A small model that answers yes/no questions on an image's attributes, trained from scratch.
Training: cautious_adamw at rate 0.0016, 13300 steps, batches of 64.
Rows from block 3 of the fusion encoder, named by matrix and row number. Rows with one number belong to one neuron. Each number is 500 + 50 x the weight over the matrix's rms, rounded and kept within 0 to 999. All counts start at 0. Numbers have three digits each.
# gate: MLP gate (fusion_encoder.blocks.3.mlp.gate.weight, 1152x384), inputs 128-255
# fc1: MLP up (fusion_encoder.blocks.3.mlp.fc1.weight, 1152x384), inputs 128-255
# fc2: MLP down (fusion_encoder.blocks.3.mlp.fc2.weight, 384x1152, transposed), outputs 128-255
gate.895:437458494464591440575552423497508496458543435579464438499588493573506468436428531482455469498637451477536436401475502508440528426475598471487446516562416556505450397522466466561461562526444397571510480503534499463533407521465407509488501548505564564608570551451526476480488524551525554526456447567462475510536494518583515460550509443446496554459429529547538577489546568409520430475481
gate.896:499546577507605475493468476532391392433547435412452407492592439544498436397476552516458413544566426456568469433469513573510435550581603506583570587401451448501510436509457450490513507383531393541402479393357486381491486458618454535384522445498517537545580565586492412512509444488598457492464443464481472397596499559598629506467506474453544477332474447569400487425436495387550522476464
gate.897:527467517462569443469504487430553486453487524464525550546540528494447425454548578551569594559477517561504536495422515519507463500447544415498508473489484554438469567414527476438538424470485506500484542508462511491458550581581531593452483485531541531449561415514494522504517500566426481437560576566472538457484466530441411525455577510554519528475570480563501419506547432547545466377516
gate.898:476502472468584455455544446404571499524462503479551501550588520486458459511569503558502592588463473544448564447514453485535484541450567479464506503536447544512450535462488547457545480516467493560518567525473523520526472550530450509526507468431529483511528508481508583458441490502465525491496523570481492467427560439498525436495559489508384564475524601546523511500575494564533441479579
gate.899:534436503447549517492456586555470410471584481481425477446568501522386441492486546502517393442535554467544454522467570396446567553495485546430452454461478571516498477484526413545480536501509483458488403460537558513497457461537553498444545604549430563505487485527406425487548528524477546519516463520529492527553416508522499545443470499456564448418463449488482548451383503456518523529448
gate.900:534536417606420585464502531507555539526485506520554467485474559417475602637464546453444478466456572444445446523561421458450566520474427568517403548481551477577488512540412603479496537597559544475496430564566614483596529543445555454587391512466397417416407476398410529433422537408509484532467498507549392521468513492542540473529453477514504516543477536451528538554494477519446518562466
gate.901:357417559566589567526597422397541601530387481478515565470602461594519472428491537540482506603589388543507477454558569500584513409408609472431454472541411592400472412454560500524484443504470458682604469597489458539419413451408427527451522536531611514575552422453583652547586487568524549508505480576482538554539607456477482384569481534594398558581528445557500601501574537500430361500471
gate.902:456575496448527438539477429454416501522545509490534491544510440519570499476544503588433548509567369514476500382476510559528465475602606443503491524491447502498459539523463546432476509482422438506412531524436417490518433498543450485507533437435589457598545496536481525489499377487481579568494538482420493442434554466475513472516565432519447513478483566544502527454461579540506562472581
gate.903:414548475461505420496509418424474571516453491479521534537508496481543509532600509550485591534504430499461539462561496528576452446484489507475489484486482491483498559502508604447493453511550510553448511577474400477516484501471464440528481440467539452610493478496522565434493444493476563545491534521426484484419560406480482477532505432538403443521491518507505527439466544561512465519599
gate.904:520491537453553441550481467467418449513542498485479463521539381540489482525522533476486483550587433489520484441467497537532481535535572503535591538501498490479469441514472490546511494472490457519449568465402401475511509474538451503508554469486533485508539503542508453541498434523503526479501461512442536470519528498519533504487537469493535500421481482570432536457437482480521508470505
gate.905:493544558516497465450491502567376483516546528478489481414469510486554459444528449543534479510489464495514517499515517551570481512621557485545540527441437441464609546505449413457496493420591445517485414508423497379495504549523470519471511447500459502586557533567480504586528521470529420512515536374500459496467554561507541529455472467481449458496519478513428398519522437515512527469513
gate.906:504551476565498479509507483441585645539404532509620459473473486436518579643495550483443575521504542447440501531616425467523529434487460454550442540554477476502481456531440578580513484600550479484528497550502494539501535502358524386600401507474485406534425490433447590444422470414555560551444481509477494492389508424550548406568496471530425441558491551505570532482459600553448476450517
gate.907:377517523458543438489505406421536530492485500448520514489507476448478484493607503577498647610494473540471574443560540499535410470467544418485551487559439529396487555471568551480566418403487538514459481504471444494463546441499427542483553475510558503596574446591494571487535419523423516529530489536446580471423518453497432462504539466543419406485525489556480492423473604562519428439625
gate.908:487455468542590497424474521516457463424475465415512439565591486544472478410562556622457468513557412440475440498460512541483414523453533478515496411459422492498456523421541420435523536522514492559489420433533554475438409505612489557451471451564529548532589526531469483470504486527457516533541518532519422398499465570571438510447470443488496492417581461483465536519516440508503513524501
gate.909:445486482476557435567472421515471507421497450607479417569570556594557472444436523524460475479593438445471498408441426572430504429463589462549486439605447486567434470490479488535480531527496443569480477513574574429538455552453451553479464474491514577564587525490543487428437591590501516573504507585512438474544478544578488497465527467448560608459465538539563528543541504422542492484500
gate.910:534486452451448429538528514521522468390386519527497520528463548506562509469505483508534478525455524512424589539537520533475445555586486462533576481563531397533463457449528610527534519461369536444474619465503425576474565516572530440486594420495548497484446503465644487437500434505549477456495416530538533400515453472494553570457553524544471551445531524512536443473642527466562560499531
gate.911:484448450486562410469555465514505541498538487536509438596565502513434554589521506514417529437594521433460467458501488543446534429369481510506426540555458588587392467536437491552432557559478411517511498526536489473567434517448467511512448546467492476561523484463489518459515512450459629584493430598485467526491517487570486507563532377476491521513402542527569571479493517512496500507469
gate.912:493479453552512560404553524412540587528444537443558494492556440462463568563521563464394541497442499511419460544601480439579552522465472543463422525490450550522557441503450545489514492548565506517601475557476512518528472423478495495560477504498475386478534478495420593423484418437476543521428523478464485590417542393512422427535510484562429434478471448519515580431541548556413426542551
gate.913:412414562535522554505523437430535547512463541456489569446565461504516468487579435536481491566499441530540532484535619461551480435428595495390434543504403585397558457483545485538477457487507409608577461538460402551486417512448439489468542567435571542528478415531543611586637546533501563506509503553499514600537600425451506411543473530597332523598514481536449515508541505516468434556499
gate.914:435487522474618510519552459501456508408497432468478427503609400575518428416517526550455471588576382486529506458459524532563468475466604511461482559482382573461481413475478467494501538485477443558473500489403438470496450399512477565456507486481541525574541517532542524555546451517547517488496466532396502459519559478550516431465520520490434509429502477599456512425503527484494458523523
gate.915:480466506400581441559479468538509482492489451506454464550548516587527486474469549455487460481612464485534453486465463528428540410532540476477501530611430518515407393524487502575436592565431400499482497500499481517552444431502503467465511497484530532548520525452488456450476508520495560537477453561485505498577460488573554507565533474437549578503402525532571575445492596415457510469485
gate.916:436600480444501482532519390481463517565492491539519478501472501516560529480518440532550590582527417542495540408538436592505470445522536509554550552511504463462518556525462596435510478465494498558441602606476444440591534513438455486591470397464552460599546533497599533464438476488551481484469554466444506467426558502500505461540513505518442553522500570565496477559562489509559455518551
gate.917:486544435570454491404502464515429456516452551403465544500437510446513514568518376546498538608416465557444602501606509565496403510601529515586595490486508382471589566542508532403573441465498510518475567501562473492527527539550464494507519411465531449503499559515568494511509484498482440474489511419529537467468589477466495538492469521522449512531561553486478413521585412547565507582546
gate.918:354429553482628520547553424433594552501381410496465517557642384548527452440511516512423525666559435523499473433500491485561575428396651496405438526601356592498473425441495469586470503479407441645604493600455492532527385417405378525409474575468624543533561497496590583544512456569522590524515441613443499512519560436473526370579538540525436553508488484622552634498545562448461372488486
gate.919:473392530539480521454636517498451541442356543389491579452541463503452481499535461484542516549483467595455650512604634492524493464486529457472537436487409496383581460443561564584564417475429492480566613451488418565513483435501519548492572477524546513521503401538581558515618468538496502492473458492508582468479485419423451500515499567628457522553568527518410522485616537557509434547568
gate.920:443467498485541426485555456425482556519514551474561502519547520488443531550578504561497552504506499545496518420503505484516484482489515455489481471523482539485523520477461466467518442470447468548501494528524510494548475520497491496495516500526495475582546480515502555500501505440449558513517484495513531498436517443483430473535548474541385449484482517579531519495497468579563463481605
gate.921:474595487469523434500463430480448474526538467491521487559500508535554504495542434562484516561511421526499518434506461532518477465596563503512486530506473458508491576518451528453505501504478435531436543482458423488561433508476459484556519402408561491525489515503513493507473440460490547511477529463447519497475537451480503488543560452520414518507499549546523503447518536507528543490600
gate.922:459508500535461504435557496376546523473388578414560561422404462458495497475569494465504648606462495487436575548585528482561436482515522470448552493512517470444529530498572605505519403500501557515568533539516447524419497486479493568457518453518565490521473461523537623474542444492430470543517506504463547507393515433445448400451497479576437369476519446531507440451569575596503386479522
gate.923:462518432453528458517540461489516531525527478563536451490486551492451549523469575485508554484521509447497461445528494484503528462472494480485466506528505548531465520559417549479445481552539510544490450538506526484526510527395483493538502456528491463519508493467506477433475480463472538547463445516462451504505462495524479483568514468521530484530436522521550570489510525475511482501500
gate.924:429520486549534557534464487466477544424431467440497496449514515510559545441487479465489438596546457463495493550566490566487464489534515523509507544480432485473510502487505481497541526497566518527554446515505509485487520484453475486473512437500551451489522524504533515493498472470522477515446473488539459510528626512526480434472420542534482544471520462529418557482588534506409458576522
gate.925:409478454576420511430569510425541526588427648459530515466436473467404589563599501457426634532480529486462487520625582411561501518477495467448419472531520540504573482536461537525500430546495542564598468526484490575540478519466511466519480516542478389502461432468495585482569488432434495545414535482489493549428492421513409475529483450605435387545490442538469493467553514625469385513544
gate.926:408498456567526537400571466484478503508466489471543468517493522486448566538559540598446582537519449501457490477595470536511441518498540546506475521508487534513454489483501506422601424553541518605539459550567527483476503467485500486508478477545503450509556506483490543469497422425488483537506506547539491448433552480468453428487444504543400511464495469508476534465572470534460416575520
gate.927:531443490531418529461544543480429435483496570439468672517458582457485453554470412508622513450387521581517614560476633451415542605483465521514560492456550461468533530494579481479535433507470567503459615448542504544460563568610576491493558517564426550418425394557521512571631596559518478489502518504591570464505452492439458566413481558521579499559616517387422420637497420542607535509513
gate.928:499552591443518435508465451496419493527565484481493467424526427526538455472544496538487487517552454476562486450467481560601508504556618517526551544463399472507587485525425469450497503409544379520421510524315452409487458519507420497500491470463501546602544553574454501546479482496554515504545464467450472475472555511500606487504508421505477472436506517575483466454477459504543495405514
gate.929:518513517641508502456558512430586632548460555543619503500559487391447531588508565491385578513505527484443471526633433469544528507504495489528481501514477507514488472515480502467523494562562544523566474622519545554485502453391455502562472548480489467529502486444485616496446457484504522533515522543512528535395584444525518410553476494540465460553479508512583530529511540560451414487487
fc1.895:546528517516399534442469559474477498575435565419546574459404497446493516565560473527564556500360537541454575585553505493563486576540413499527555477410567436473561612475522563442558397460564608443500549497484484558451581465517586490518518447501476439409430437550488546538492445445479424489526545437538534485453509489410477524480483538593469435529548477456458429512455440585475541521531
fc1.896:543525503494479476538508537548435383478679487502369432450478421476404533464534546468485406424482510434616440456487576470515582635609498511537497528363517436531606522608353483551453512426534428483447403406343523435616506534575477465502511530503402454492521511561374391649536502410496450478389440380486458448541483519563608558491475421457553380415400465476478458374373509453522570495470
fc1.897:605467508450546470498435537440627467436454535469481574512521590480446414446450597441580523505425618549490526542406462427488531526353463449434502433595502606470414535381560514531476461459472534423539532510525553520428564516574579535440537595568515561425501403483452507480472569586447478464556531632468550502537443504454458508434565543523593464471532501501572461526500482519521499388463
fc1.898:515442522504451543522451551473576518509410542511566555527488472494434546512511586442478531499518559505400503550503490409483543494432415515454483455554492511532422458473558538574496492562462554427487504544541504564458509352454584453483443578594459472484456461453463555433510546531473499555549502575536541512479397418475478421516526486520557459487478450522538556504491527543441494503449
fc1.899:479448481400615436534540476486540480499512463513497467526569504622478496556479586459552509465590509498522469442468492456459592470393533474405418488568461583499445465465468544631416488550417425529536514486477481522552453433453512519527499555506512508555512482468460476442492526553483597516511387549468513541517456448554509507504545455466532500452401531540573629457489560458469451424512
fc1.900:547528416611426563493464561524576540518489500578553484526478558437490570614451546463465470455462580450439419525544415478418577507479414566523402538517544480580473518540454583544492566571566531454484430547601616480580538525426568428568349521469416439411428502433404513422412591438523459538479546523559410538476517485557527464528462500467545529559437516455533521590468460510437515543438
fc1.901:394428553556597599543583431432576589509365437488476549453610462594521459432454528500474483611593434512521474498565551489595545443426590511410458494563427594424506409435554507559505470512501486662611478610488464522434438418392437559422526550571612532579553452425594598535560475572546503441507441574499544549552542454490504401552460596554445555573509393575477588484549547476433384509419
fc1.902:566418534576441601432500586568602434500461513454425558393433494438422523549527395466577458474420618552620551566627556390566418578561420608392523508443607467436572428498542474427555387448490589466615494469473516572494606429555572479485578533599404442426435434556474467550555429451531428386522390403591564567551462455452471582509384591564448423500567436401446456455469478529435498614412
fc1.903:604476523535482552463489588614517458508545523542445465430504474494481554525492458498491420438516548476570459547551524466502469562522481566511495537472530467492533463554506432485515524497464509419560428479484552527490548474494537463500532552504443473442485493508470443531534483423522450450473414454600488498564442486504580557541428530493519490530502452469489457495487495463479521559359
fc1.904:509466538462551477535538509448442439482532475496440509455533426552462487449501543448501477551548484503543462505456542491583500592506539523522544538449466496462498471519485498533526479440445480509468507433412503508464491486592461495475590522522507524471508504539478469539536449500504504454525456455482532496533508513499548531436516494515493476405505461574455490438478509487520481483515
fc1.905:514420486519443531440541539466557519542412526404520559510506480436447485554547478479486547521449573530469548561578529436454480494455428462497532460547522535468469500472552556594525468540442595485609543474588463602435514468538570560518533506528539468442413444479563521423530467558435493485520476530531546497501467445463409490465494561572442478515575458487463532471524605548530470531490
fc1.906:464421517440581455447513472464400398488595490489425567605585443645421430335575521592557454471506413609532485460375620538499434459444559451442515427459462556424469510430559388394468478425400446546497468427497414489421439495599450611435613471511574605478618479598515449595638502592439518487575571502455490548570455559427409557523583481535501527465551458533426441507524401466600516498598
fc1.907:635420490558484617476524647598501441553540487513440463473522553510487546550443517396511380312492559439539408570493522437494601549501440637449427543396514472572542460546414442524391547580514438434594441506476566554556442550511568429535456537481386483441412503438458428536496531476572518470459478445547421550565472476491572540511406512526553536536473486423506523548452457437439579592351
fc1.908:458431485527593495451473521508466442442453447439499455553615444555496443411534533606455461548577416466502441482437500516478436524406562462521489416483426530495468480414560458455532518488487493569498448423546543469440420445595493556411485470553544552515602535549488489492500513553460514496552516574540458451529458560559430505474485485478509499432578440493467552509516441486496468495476
fc1.909:412509487465552419579499427533456510430510437615472418549563534620559502430438517550418483492629409433484473406463449594460503397486622429567486453595471472550451455512479481504480551517499464577441484520546514429532470546452427522492459442479548552603571527479552453430459557576512520562499475559483457469509479508574514495499504446432541608441438536555534528524522521424528491469535
fc1.910:551443440447458436506440564587469424418434520487437513514444561519515474442509464472544410491472532550457584567483519528399476575546451506503550451565526451517450460447536503567508578475372492446477615398529468531500522570588560473449562502519542572436444524467618416462526526546521480423504472533533515422580452510497508581459528547483526547438485537477500437550618492446596567509477
fc1.911:525548531517447591523452530476500448504453510464493552410433503498571451406472472485581475545418462562526548541486511481549491561624528503492573461441553410434589547469565533445562445442517574480497517489466507521415563496555534482487553450541496528436472507533510493535480486542541387413502564423488529472513480516429502494441474617520502483493589463460431440514516490511494497500530
fc1.912:469572508519461557552452478575497501507565482540505425423419503506549550498423446422487487487574508391517457471502466506482525468570512528535516548476545447528533495567458532502435559521528449501478442530503531450514461528435469506485487483490497478537454580465543445457466550456538505510463501447517479505504517540535543500537437507425521521545457466462507527479465584434452514537419
fc1.913:565540421431421426495454506503434494491594597496604517575404512479475547584527501534540565370456566510423497424467438515395462475549414490525473527466518441557414576520444526476483533522452459377451560429492494475564514562516546466601447470437448493473427560513432475490444542415451529604502589509477467457418462486485497540456569374448530533473509672455545412540505436537564611491584
fc1.914:479564471515482532419523494422562584522425512405578511542478518488512510533542520532499550532492502545453534460553426528540472455534516468548548484524481470485440493433550535464546457485487555513543540549556474526450521507457478503528490462518557457517524504496495607453422438475482494548538510497519493488452520468466451470516498525563399550515579524543483493460571548551520474470537
fc1.915:552514531573412549443458526451550516513425553496574579475460481402447503503512476512528596544363543564515540535541501460557449544504456465531543448472558456446541562452540506441550437459504630497522553553517463571436582493478541522535476481529513486454498434495556557546495462506476431417551561461548565510448518512433437505477481599577500426509554507496494425544497432595534462473537
fc1.916:448592489456496511530528413493449535516492484565522462513471553502565538468499464512549547573521427517511519424510449602481479448512527491566560548538501500470530558543460585452509494479495501538446567573516488421576538515417436514595470389473526494582533555485596523475446523502545476494461557439491476465474556519524507507508491505489472567533503560528486472527584512482533449500548
fc1.917:488446591455554460577490504414591534543468496516574479559581436527495415430497667521504569466565472488477447482424505444553462507360501411393469476524438613451400437420557493573494515493486490528525458511426469511430467410486516563478504554549504547496579450529455579484515486599482530531569494629422571552458468466474499419472601486496494463436473465558544556469479596501470416374536
fc1.918:609567476450432399498462517541361432511634567488516478548430527481473529559509545514538499343502534449501510452465494513467436530621412441544527503417585429543449568533502515435491477503522512381398474386503465483540584579535587439565521443494452446468452507573396395447502423459447500529484512428542483459472435495493540612470532390486515458453463562459507425491399466513558663466537
fc1.919:530377583567437523437556594617463467448414504438403560430525524514452450453453477420549444440470565549518593615550626455497519547490449485498531438465366511392597458428562497607572525449479545434574568458524474586469520447524560533420534510582466512482468420490541488507600494581510436453455417452541544462539425464446435550490436609539544475505560461473402512499559530543470458528449
fc1.920:506538513515450490508496443504435477470553481482496472439459485475549521471512459468472471474485478491536481518470508539536493496555518473538511548469574477507575480532481472449487429462545529537437510461467500465567538547522523516481518468473508504513520517545548483496502482464497459444485481459529506528541527542478535520500490537493524479472444461498468470481460480458504483472469
fc1.921:462567515471499449555448474497441552501515503536528446521513456537605489476454527532468502476564439446475470476450476547491521476513515427567488493530442526500520494525521572499457556538484466526429511528483450437488471486479479474466468460434535449577483569472510524449461558515503545571477566520468476462452552474553533478493520448444535525474434542539532549453484555469442520427475
fc1.922:550483552416560456591496562646459454487564368472412491537601490570555469487446566494556345455532483544587529470432547543443537529507494523478497478496426488502466476464464383503477617481374400469440567431463449479482458496542524478503538497513519539442513524501545344568551456520593572470501374482515478422622414518479593591487546493496571605455531584478454547500410502363493638509457
fc1.923:429493450481565486439565449479497590492494473524592462466538544508517504540456523467441560467543500452479472502513453527472524427485489507520466562434498505540481570540440481495456541534561471529498490560528554469591487550472472525557417477446481485552505541454514497481445587470483508577454505513499447512453535508579473423505454456423491536510441521497484522474531513529525434500454
fc1.924:493467527498567548558483491505560528424433426535487510440560442547542444409446486469471482581519505507543546518474537483536553468449540533441456557545442561487560455439511487579472503477515472556558513519457471463494484440487507521464510562477564567489519473503551529484547515538563502467502451503467470531550502494516537460472485565527526500471511508580480530445515558457451443484451
fc1.925:612440511483543484522524550584472441463560446439414493552589509511455488539505582545492354442480546510532451531460562518411522543468463529483468445412469553520503535473514398509508524480516487496495468443515528468567511538541544459510480538531447524432537499516449421551560495507496534522531439501530449408581437534519547594523508469532560509448520478453479514528414457456536572535467
fc1.926:531467478538513528439450565565530527475472442498498496588551549539453486502494537486510463514488554473460481574529499490474467481445465520467478497535467587513435476479524445507525573555498527467540454475502523517461468428513540484476463550563499494416495506449467469432515529520496497530532488540517467481512460507529553494460446511477501496452523492519503516504534520510457550487435
fc1.927:626480491546417554466451609549522432396471512459444568449456612438536460433437533468561437478418597547477543596522541437486496573553425498528615399532551457502524542445569449469567446422463623415497521477601580572361554528554563541438588536618493534419482494507497465489538524543506391358566514462609532454530394578424448601397449647538566454532668412447448430556527487522569553524425
fc1.928:451484448446556490546516477456585536482415482502548524606534516481515486479432540523521569503483467565421551450478480513485463427453486460455502424576558502455368491434578577508544497579400566504499550523604478596472507493465504551552553470468566497502495454472571556382467433547480560524504522593481563469475481444482437492483564549527444579562526552511560578497558557515506506545557
fc1.929:461441543483513514461535489462441461529510481470413598480505470545519455404519477520576516527492435599549535512505621512569425465506533445433562482507481522405519500478575477416479468471431505504494530487507417513434479470538445606448615469543580529541558445588563509559608425562491443448544538455483566586536500565407452550529514526578483520491565478523415466494497439501517439507577
fc2.895:480536611467454474566425486507487469462512450503495544451387557480682439435477387523524534509486435494491582443438519554453434499538508533504500588519498413472570563538527457414481522395463464476486523466469513466445470471579475523440519511392475533521496592549564502507502552494553420462511486405516503490512564528565576527420441526482489540469478530479450404542577435488533557492500
fc2.896:512502623465544477607440414504469482479459472515499542588573431519552398454416475495508415556549467543603534467414388475597584425496539443494494510561499561498427467371516475555527493445469478482460558454473392449454525479493508491426516547505579600491513509568445462578406466644569519465559527616456616505580507533416498422495645565491570501462514430620486563516415553411473566400478
fc2.897:467571421530440546540454441503476516490565480577505442559436602532535555568450430491483516390528466412540463445503453498409613455524535598513381581517535522561578545547319487515424520518584421537497426565523637439625479514429500433533383526430384474456528578457473469486442617474506535470410551520489394475535535533539520481513461518404561535588403480455509525502514499443445562540465
fc2.898:531500488506489517501491507537499454466534493467427549446461491491567515529465468489554480521462560503529513547494471506472533521530448597532571539434548467563513504531492510492518419486506528548464560476543568493475532496567515518481505501473433528488483527462542447543483451550532400437483480420518516449556506594438466544432439541508530518466566526419429439544497477467515467575405
fc2.899:502436488529503569488491574544540488506464452547462482450527363487436524523439466458396453527527533508549450539593581440609529530423478548467504546531510579513514403536484568593508515535478546500575574505480410585533549364411486490507598495549542452532466461483498495463596403497568545453424482517498564538550538441491508522547462558506531435500461479601520557403479570423440393486474
fc2.900:524543422511478615521512520585473500520579451542486454507488487515436638604461528469416493404524551450548450529590456473482631501504454556466448553462528514622529482579441506539393488560545564513508421519476584467553522447437556445535472543518404405459486519403475451477467468405501511533412488449458455533493453463465491506511441487417562494542416476433501600421498623464384494599471
fc2.901:528474481608505563470453578563468488446492480511513463515538531491504508420521561568462458468516461427497396618529480538466452583496430526561516498506467452545513574469571414449544573590558574507468433474553671470416529459560584549445421504513410503449642610401552459515484578473514394521525545471577413462501459581617453500392363523404555505418577446433388476600617440525476544589447
fc2.902:461471562454614575486594572562503478418536460496407541459585494658574551410448571490447429425599538496523413443538589495417586552491511564479450456478490392532486429540467440464378506536422430661556521477481508569464386516518399583443596505487488583522474516436634413546585421501567527522495400416563487445547522482525493574430440483504542602438498567477493550446623458425516456440486
fc2.903:489464529447506499473543522481547546497470474469499575492464513537537514469489503471470499542540480502499482430549594476552486564493534523493499497476439476501511430460515540547471431517452463601566592548455475562486432475495438533502549421504498505507465486512593530540572459509505481480510441479492568440469585428478481523436475499500486508478500554529549525456532475488479445483546
fc2.904:470513526524475536493530503478512511583506566499511525460487442476479538522484486488457510503505468506518478484513531466561600481535464447500488506491511497482516508474501533533456478523534491574525521549421492546515468542448521513514435540470473469507474472480501573545514508492539539492456510495437543551435566462491479446505525505541512485516491489496500567501440529564444465420490
fc2.905:451470483519533498435556551504510545471416506496512467473472480525463493510544541544449556489487495520443437514568607543468422551440482499541529450492471470504519447589489506480517516534523471591525505498541478581523460441511452553545584424503494502551471519498583544451607455459469528558524411398652492409439525474608496571496411424530509498499491614505518447459558453547555459546535
fc2.906:537465594485490438505459481506540472433454471458472526445486501530575363398473425445573459589497475532502568507377562565548467522499604478555561443552575446374500454493551504482574493403511455490479643459491402512446509476538482567408576453487566593501521493569569451526565544624584460485546492479539575410556501527511560513427493574489534513384539483614517434494483504439576554337479
fc2.907:507400488515493532429558649511507507495460508487511496487471442556482523511500488507412505458522528574440447501615695472496554662475498457485436445489475458497511371522550483547505478543470549588556569543512440619488475433515466512474541464522482518468469509490574530508679436464499477527524427454587552482469511392483448548497455503521518542488525529451553516446542480516551456549545
fc2.908:566590519470485432519463474483495433522585558528456479527507501473472520556474515456516433406494521465558462459456440449480606526570473474505519546422546529539497537532455531567439552475461434508431542414454473490541588569477549451552493524450461469521504523507424426533420490461471525443455482518470492531480492504509565513550499447444551440507430512559519553450437560509560567443547
fc2.909:511527349546554490436531517494495528541524560470514429560571474501320599589556637497470497466495533476527417526543447406485617498527437450480514440459511555589449517489458515573484499620500555553469472484538547494554547548392540454552478498566474446490516469454404452485443387458428551566495534528528454492451430452491433493583523424499539424524481458511545605457443516542485474551541
fc2.910:517524499539474485505533557578500518556508551486517478487513488395436565590522510526426538399416524468464431540546547518563541506488411492557338510550555499484573519580435574566452483562512520474574425537523550587528520530471543414574430518469448434519424521489456494421537473442424549513471518433459414531448491430532566536511485497523517514561460588472512539483522601593438519531500
fc2.911:511441613502477422479476497486535503442505481482488552461431541525637369405535386553576520516508437528420553435388540576489380515507498502525515477526484432420532553516533468412558519411523422466484581498459448498449449506586493611434479488428513613450541530561584514536520610594536466494526512485546562515488523545523488492433454521485488565441521494504464371549539420539578566422559
fc2.912:518460516492572482453531511495565532534434480493529533503535450478490545513518536492474513554515540484507462521555495406513460464459475528438516527490475493544403438510518571472481561552426461459528485495512500608490492478467448552535566507441554471552401470399535552502496441481545486490436425523512562494473497451511505511566534478551422542513490551573557524496554490524482375498496
fc2.913:538536533390489459563484458478586504626544494536432539528492501487482501590475455394529536509487581530543493456439493429515568428485542453417476523508553532488497431534430615562414435432428466458515530496456385521549496518422452393560587532488559478520410418575413456460499412497515575504520377522427572535524482433405560549641600501580509440558428539586580498400382563448477510436478
fc2.914:473578439531461458478468560512527472471518562530508416463434515426492546514587473552520590463453500429423510517555507558448353566536420482548578464504562468501536559617466508437526488486546589428435462547574567474480551496573496515533440462506432439480497501509491522412487490396431440499499520413500382526394465517607483520513405490548464438506478461399466397455564504608593543588535
fc2.915:510527563453483470553419513541469456455566458512489507428404556501679452431529451525596476463487470435512509499404520548429441544582481500532568589443506354478574524571513483404498555404528454457479539434472504480404453516637480567478492522407432580457482597541591441570495562499508405483485449381528512491511517556563582562412442509471532550434523501430452401523543415492544586470461
fc2.916:534464468512496517488509521519496532527526532491548468538497570486426509515536522501467518450450548433452542580559483482514497524466472455482463433501460523488522580443531478516517512516570559487530396545490569467501517548482577511505414508557452470485539484491512512506472577470377520598493522535447434475477499508532468447525539452475507429532466458524477506454512547539480536551466
fc2.917:470655516466498418545426407498426452427498472502522517493478448493609503463489466538547481596522411512562570488430405497523462440574517531542627565419558472528464533506472522468532511483553451538357544388488507400518560457552495503493534479409519525503508554485477463499418489538573472397446512478523519422562520591508548493472495541467503528428573499461460475572493439468511511484511
fc2.918:502525485417454407437498495451515500622488572440471545522437484477501498594534445469535590558461551591470597405494515454549529527511509419498500496473501507479498478537455600568520360423499494493487595491459366514546542498491451400545535476503515479477419403618430546478509395524476544497520507477422565552444518414368507496544581514618439454553492539515538489459435525555533500459590
fc2.919:468501423534522557492482474582476609510500499550487407532498600455527546485508466579440550479536443412463459486529508586482472510539506513565360503566559471502516537558452471489523585574538475541530397578516580464565423469436421451465430453462435471528571592400562522422494520509501523585506522470483363507459498505627519503463447432434497528541432494488487519477577552502428508562475
fc2.920:509457530546458523485507517513530514548488531496520538478474538520490481548517453536535499500535500532508531477480495486496453484508541468499439507486470490499572514483471470438464521497460466478514499489482518539502447548472464509514479479460506489494466475501462524541500552504510531510491533526491513557491509458416505492564532527502453528526516480492513469539488426483487510468568
fc2.921:530579475570443447516468434426485469558485560473527517512438512435500518573536430535599557556411470530433574519502437499542449467543504477560562526492516502416498584517511548497542450512540580428439480542543499454572580539503538400550491503513510450505505482600428551502451486484469463507527582509455478512434491538445475450531508492546459451511571454442449439595451548593515544601551
fc2.922:476465459590481540409562581495506537470439487443497453468490453499486593501514514501392495481465516499428490528641680502528485590455502502538482465526517475513510477603485488512477487568532578473540511554526486587517492393490411485499551454533479458541446503506580523494670480403511493538476434410554423516454484368509479519475436501539510464523537518492550447418555552520476473585540
fc2.923:551553417460586450522523510537524476483458498516503516536550468490387563540481634504463487454476564520469481524605517457490494491477441489478487442533510553534382473448546558523510482529431544428487413468564498586468525445477559448559527530547537442482494463484458505396527437474413548544544440570490480406515433480462502505536530450536515443496524521520530529477510562483549498558496
fc2.924:498504509570497534497461533527476526428492496524557452524509500509483520465496541535466450500527474407458393558511504496441476545521461518526478495488448476533505523462569409443543614612548545516477423453566622470431478478540522511460416524498470466481608584414534505500484583489482460544522530474552401452503498553594484474408431478403542550447544468445491515560565434509499517569510
fc2.925:497540516490464499512479503527451476441563496551479500430430483483487494525450434488516506442480496531557458466540597523601504523489539556536468586442578521441608472617385442482449448448506501529517493485428524494505568437536465506508569465507448524503519510573544486533569501431566485414498495387467489544519523539481569535441419479514516422529471500523467472425464545458503470496482
fc2.926:564577491492435484526496474500476446518534511500450519455449460448499548569458518434485507460438545488493516479531523481517576514512472566490552529449540531487494534550478541600428480509528535470477492498441532499551580460506555466475486537507472457526495474530475492511527526501531469440458492450441522578474485501444514477497441500450516429515522507443483517458456547509481491540497
fc2.927:550528398523512547517492501533435467525602540535472426556477619461481561544550499540508465415470498409462489504487463553419577495551463444528379495498568465527493638555404445506415564520535519493493410513512590424581467620485556439539347489485381478423547555496447451547445561441436499604499568472420336513437499529544503473519498448407535520539393487380476499506490564526452588560485
fc2.928:472440483552500482423529570530537569473424555479493499412434495497460508533521525466460538523470517539429449520563602503472434598434495525483480456479474466490557445563495525498540521537479485602537512517532499589499457415490436535534577438506499480544446486473585568437589524450453516542489450406605501432433512458604502599508405472539477526517467613490512482490580397551518461567560
fc2.929:529458592458501418507412460506490481419472495478438537480493499534583298411482454482576434547512458529513545466353533563510428525499592497532543463550472468402483485439551478531558481391500405462471592417484445457431476504591496594454493487464555630467552502594529458546530594638483470444602505514545528474573509534532554482400495533492526528409528508609524450527466466437600552333518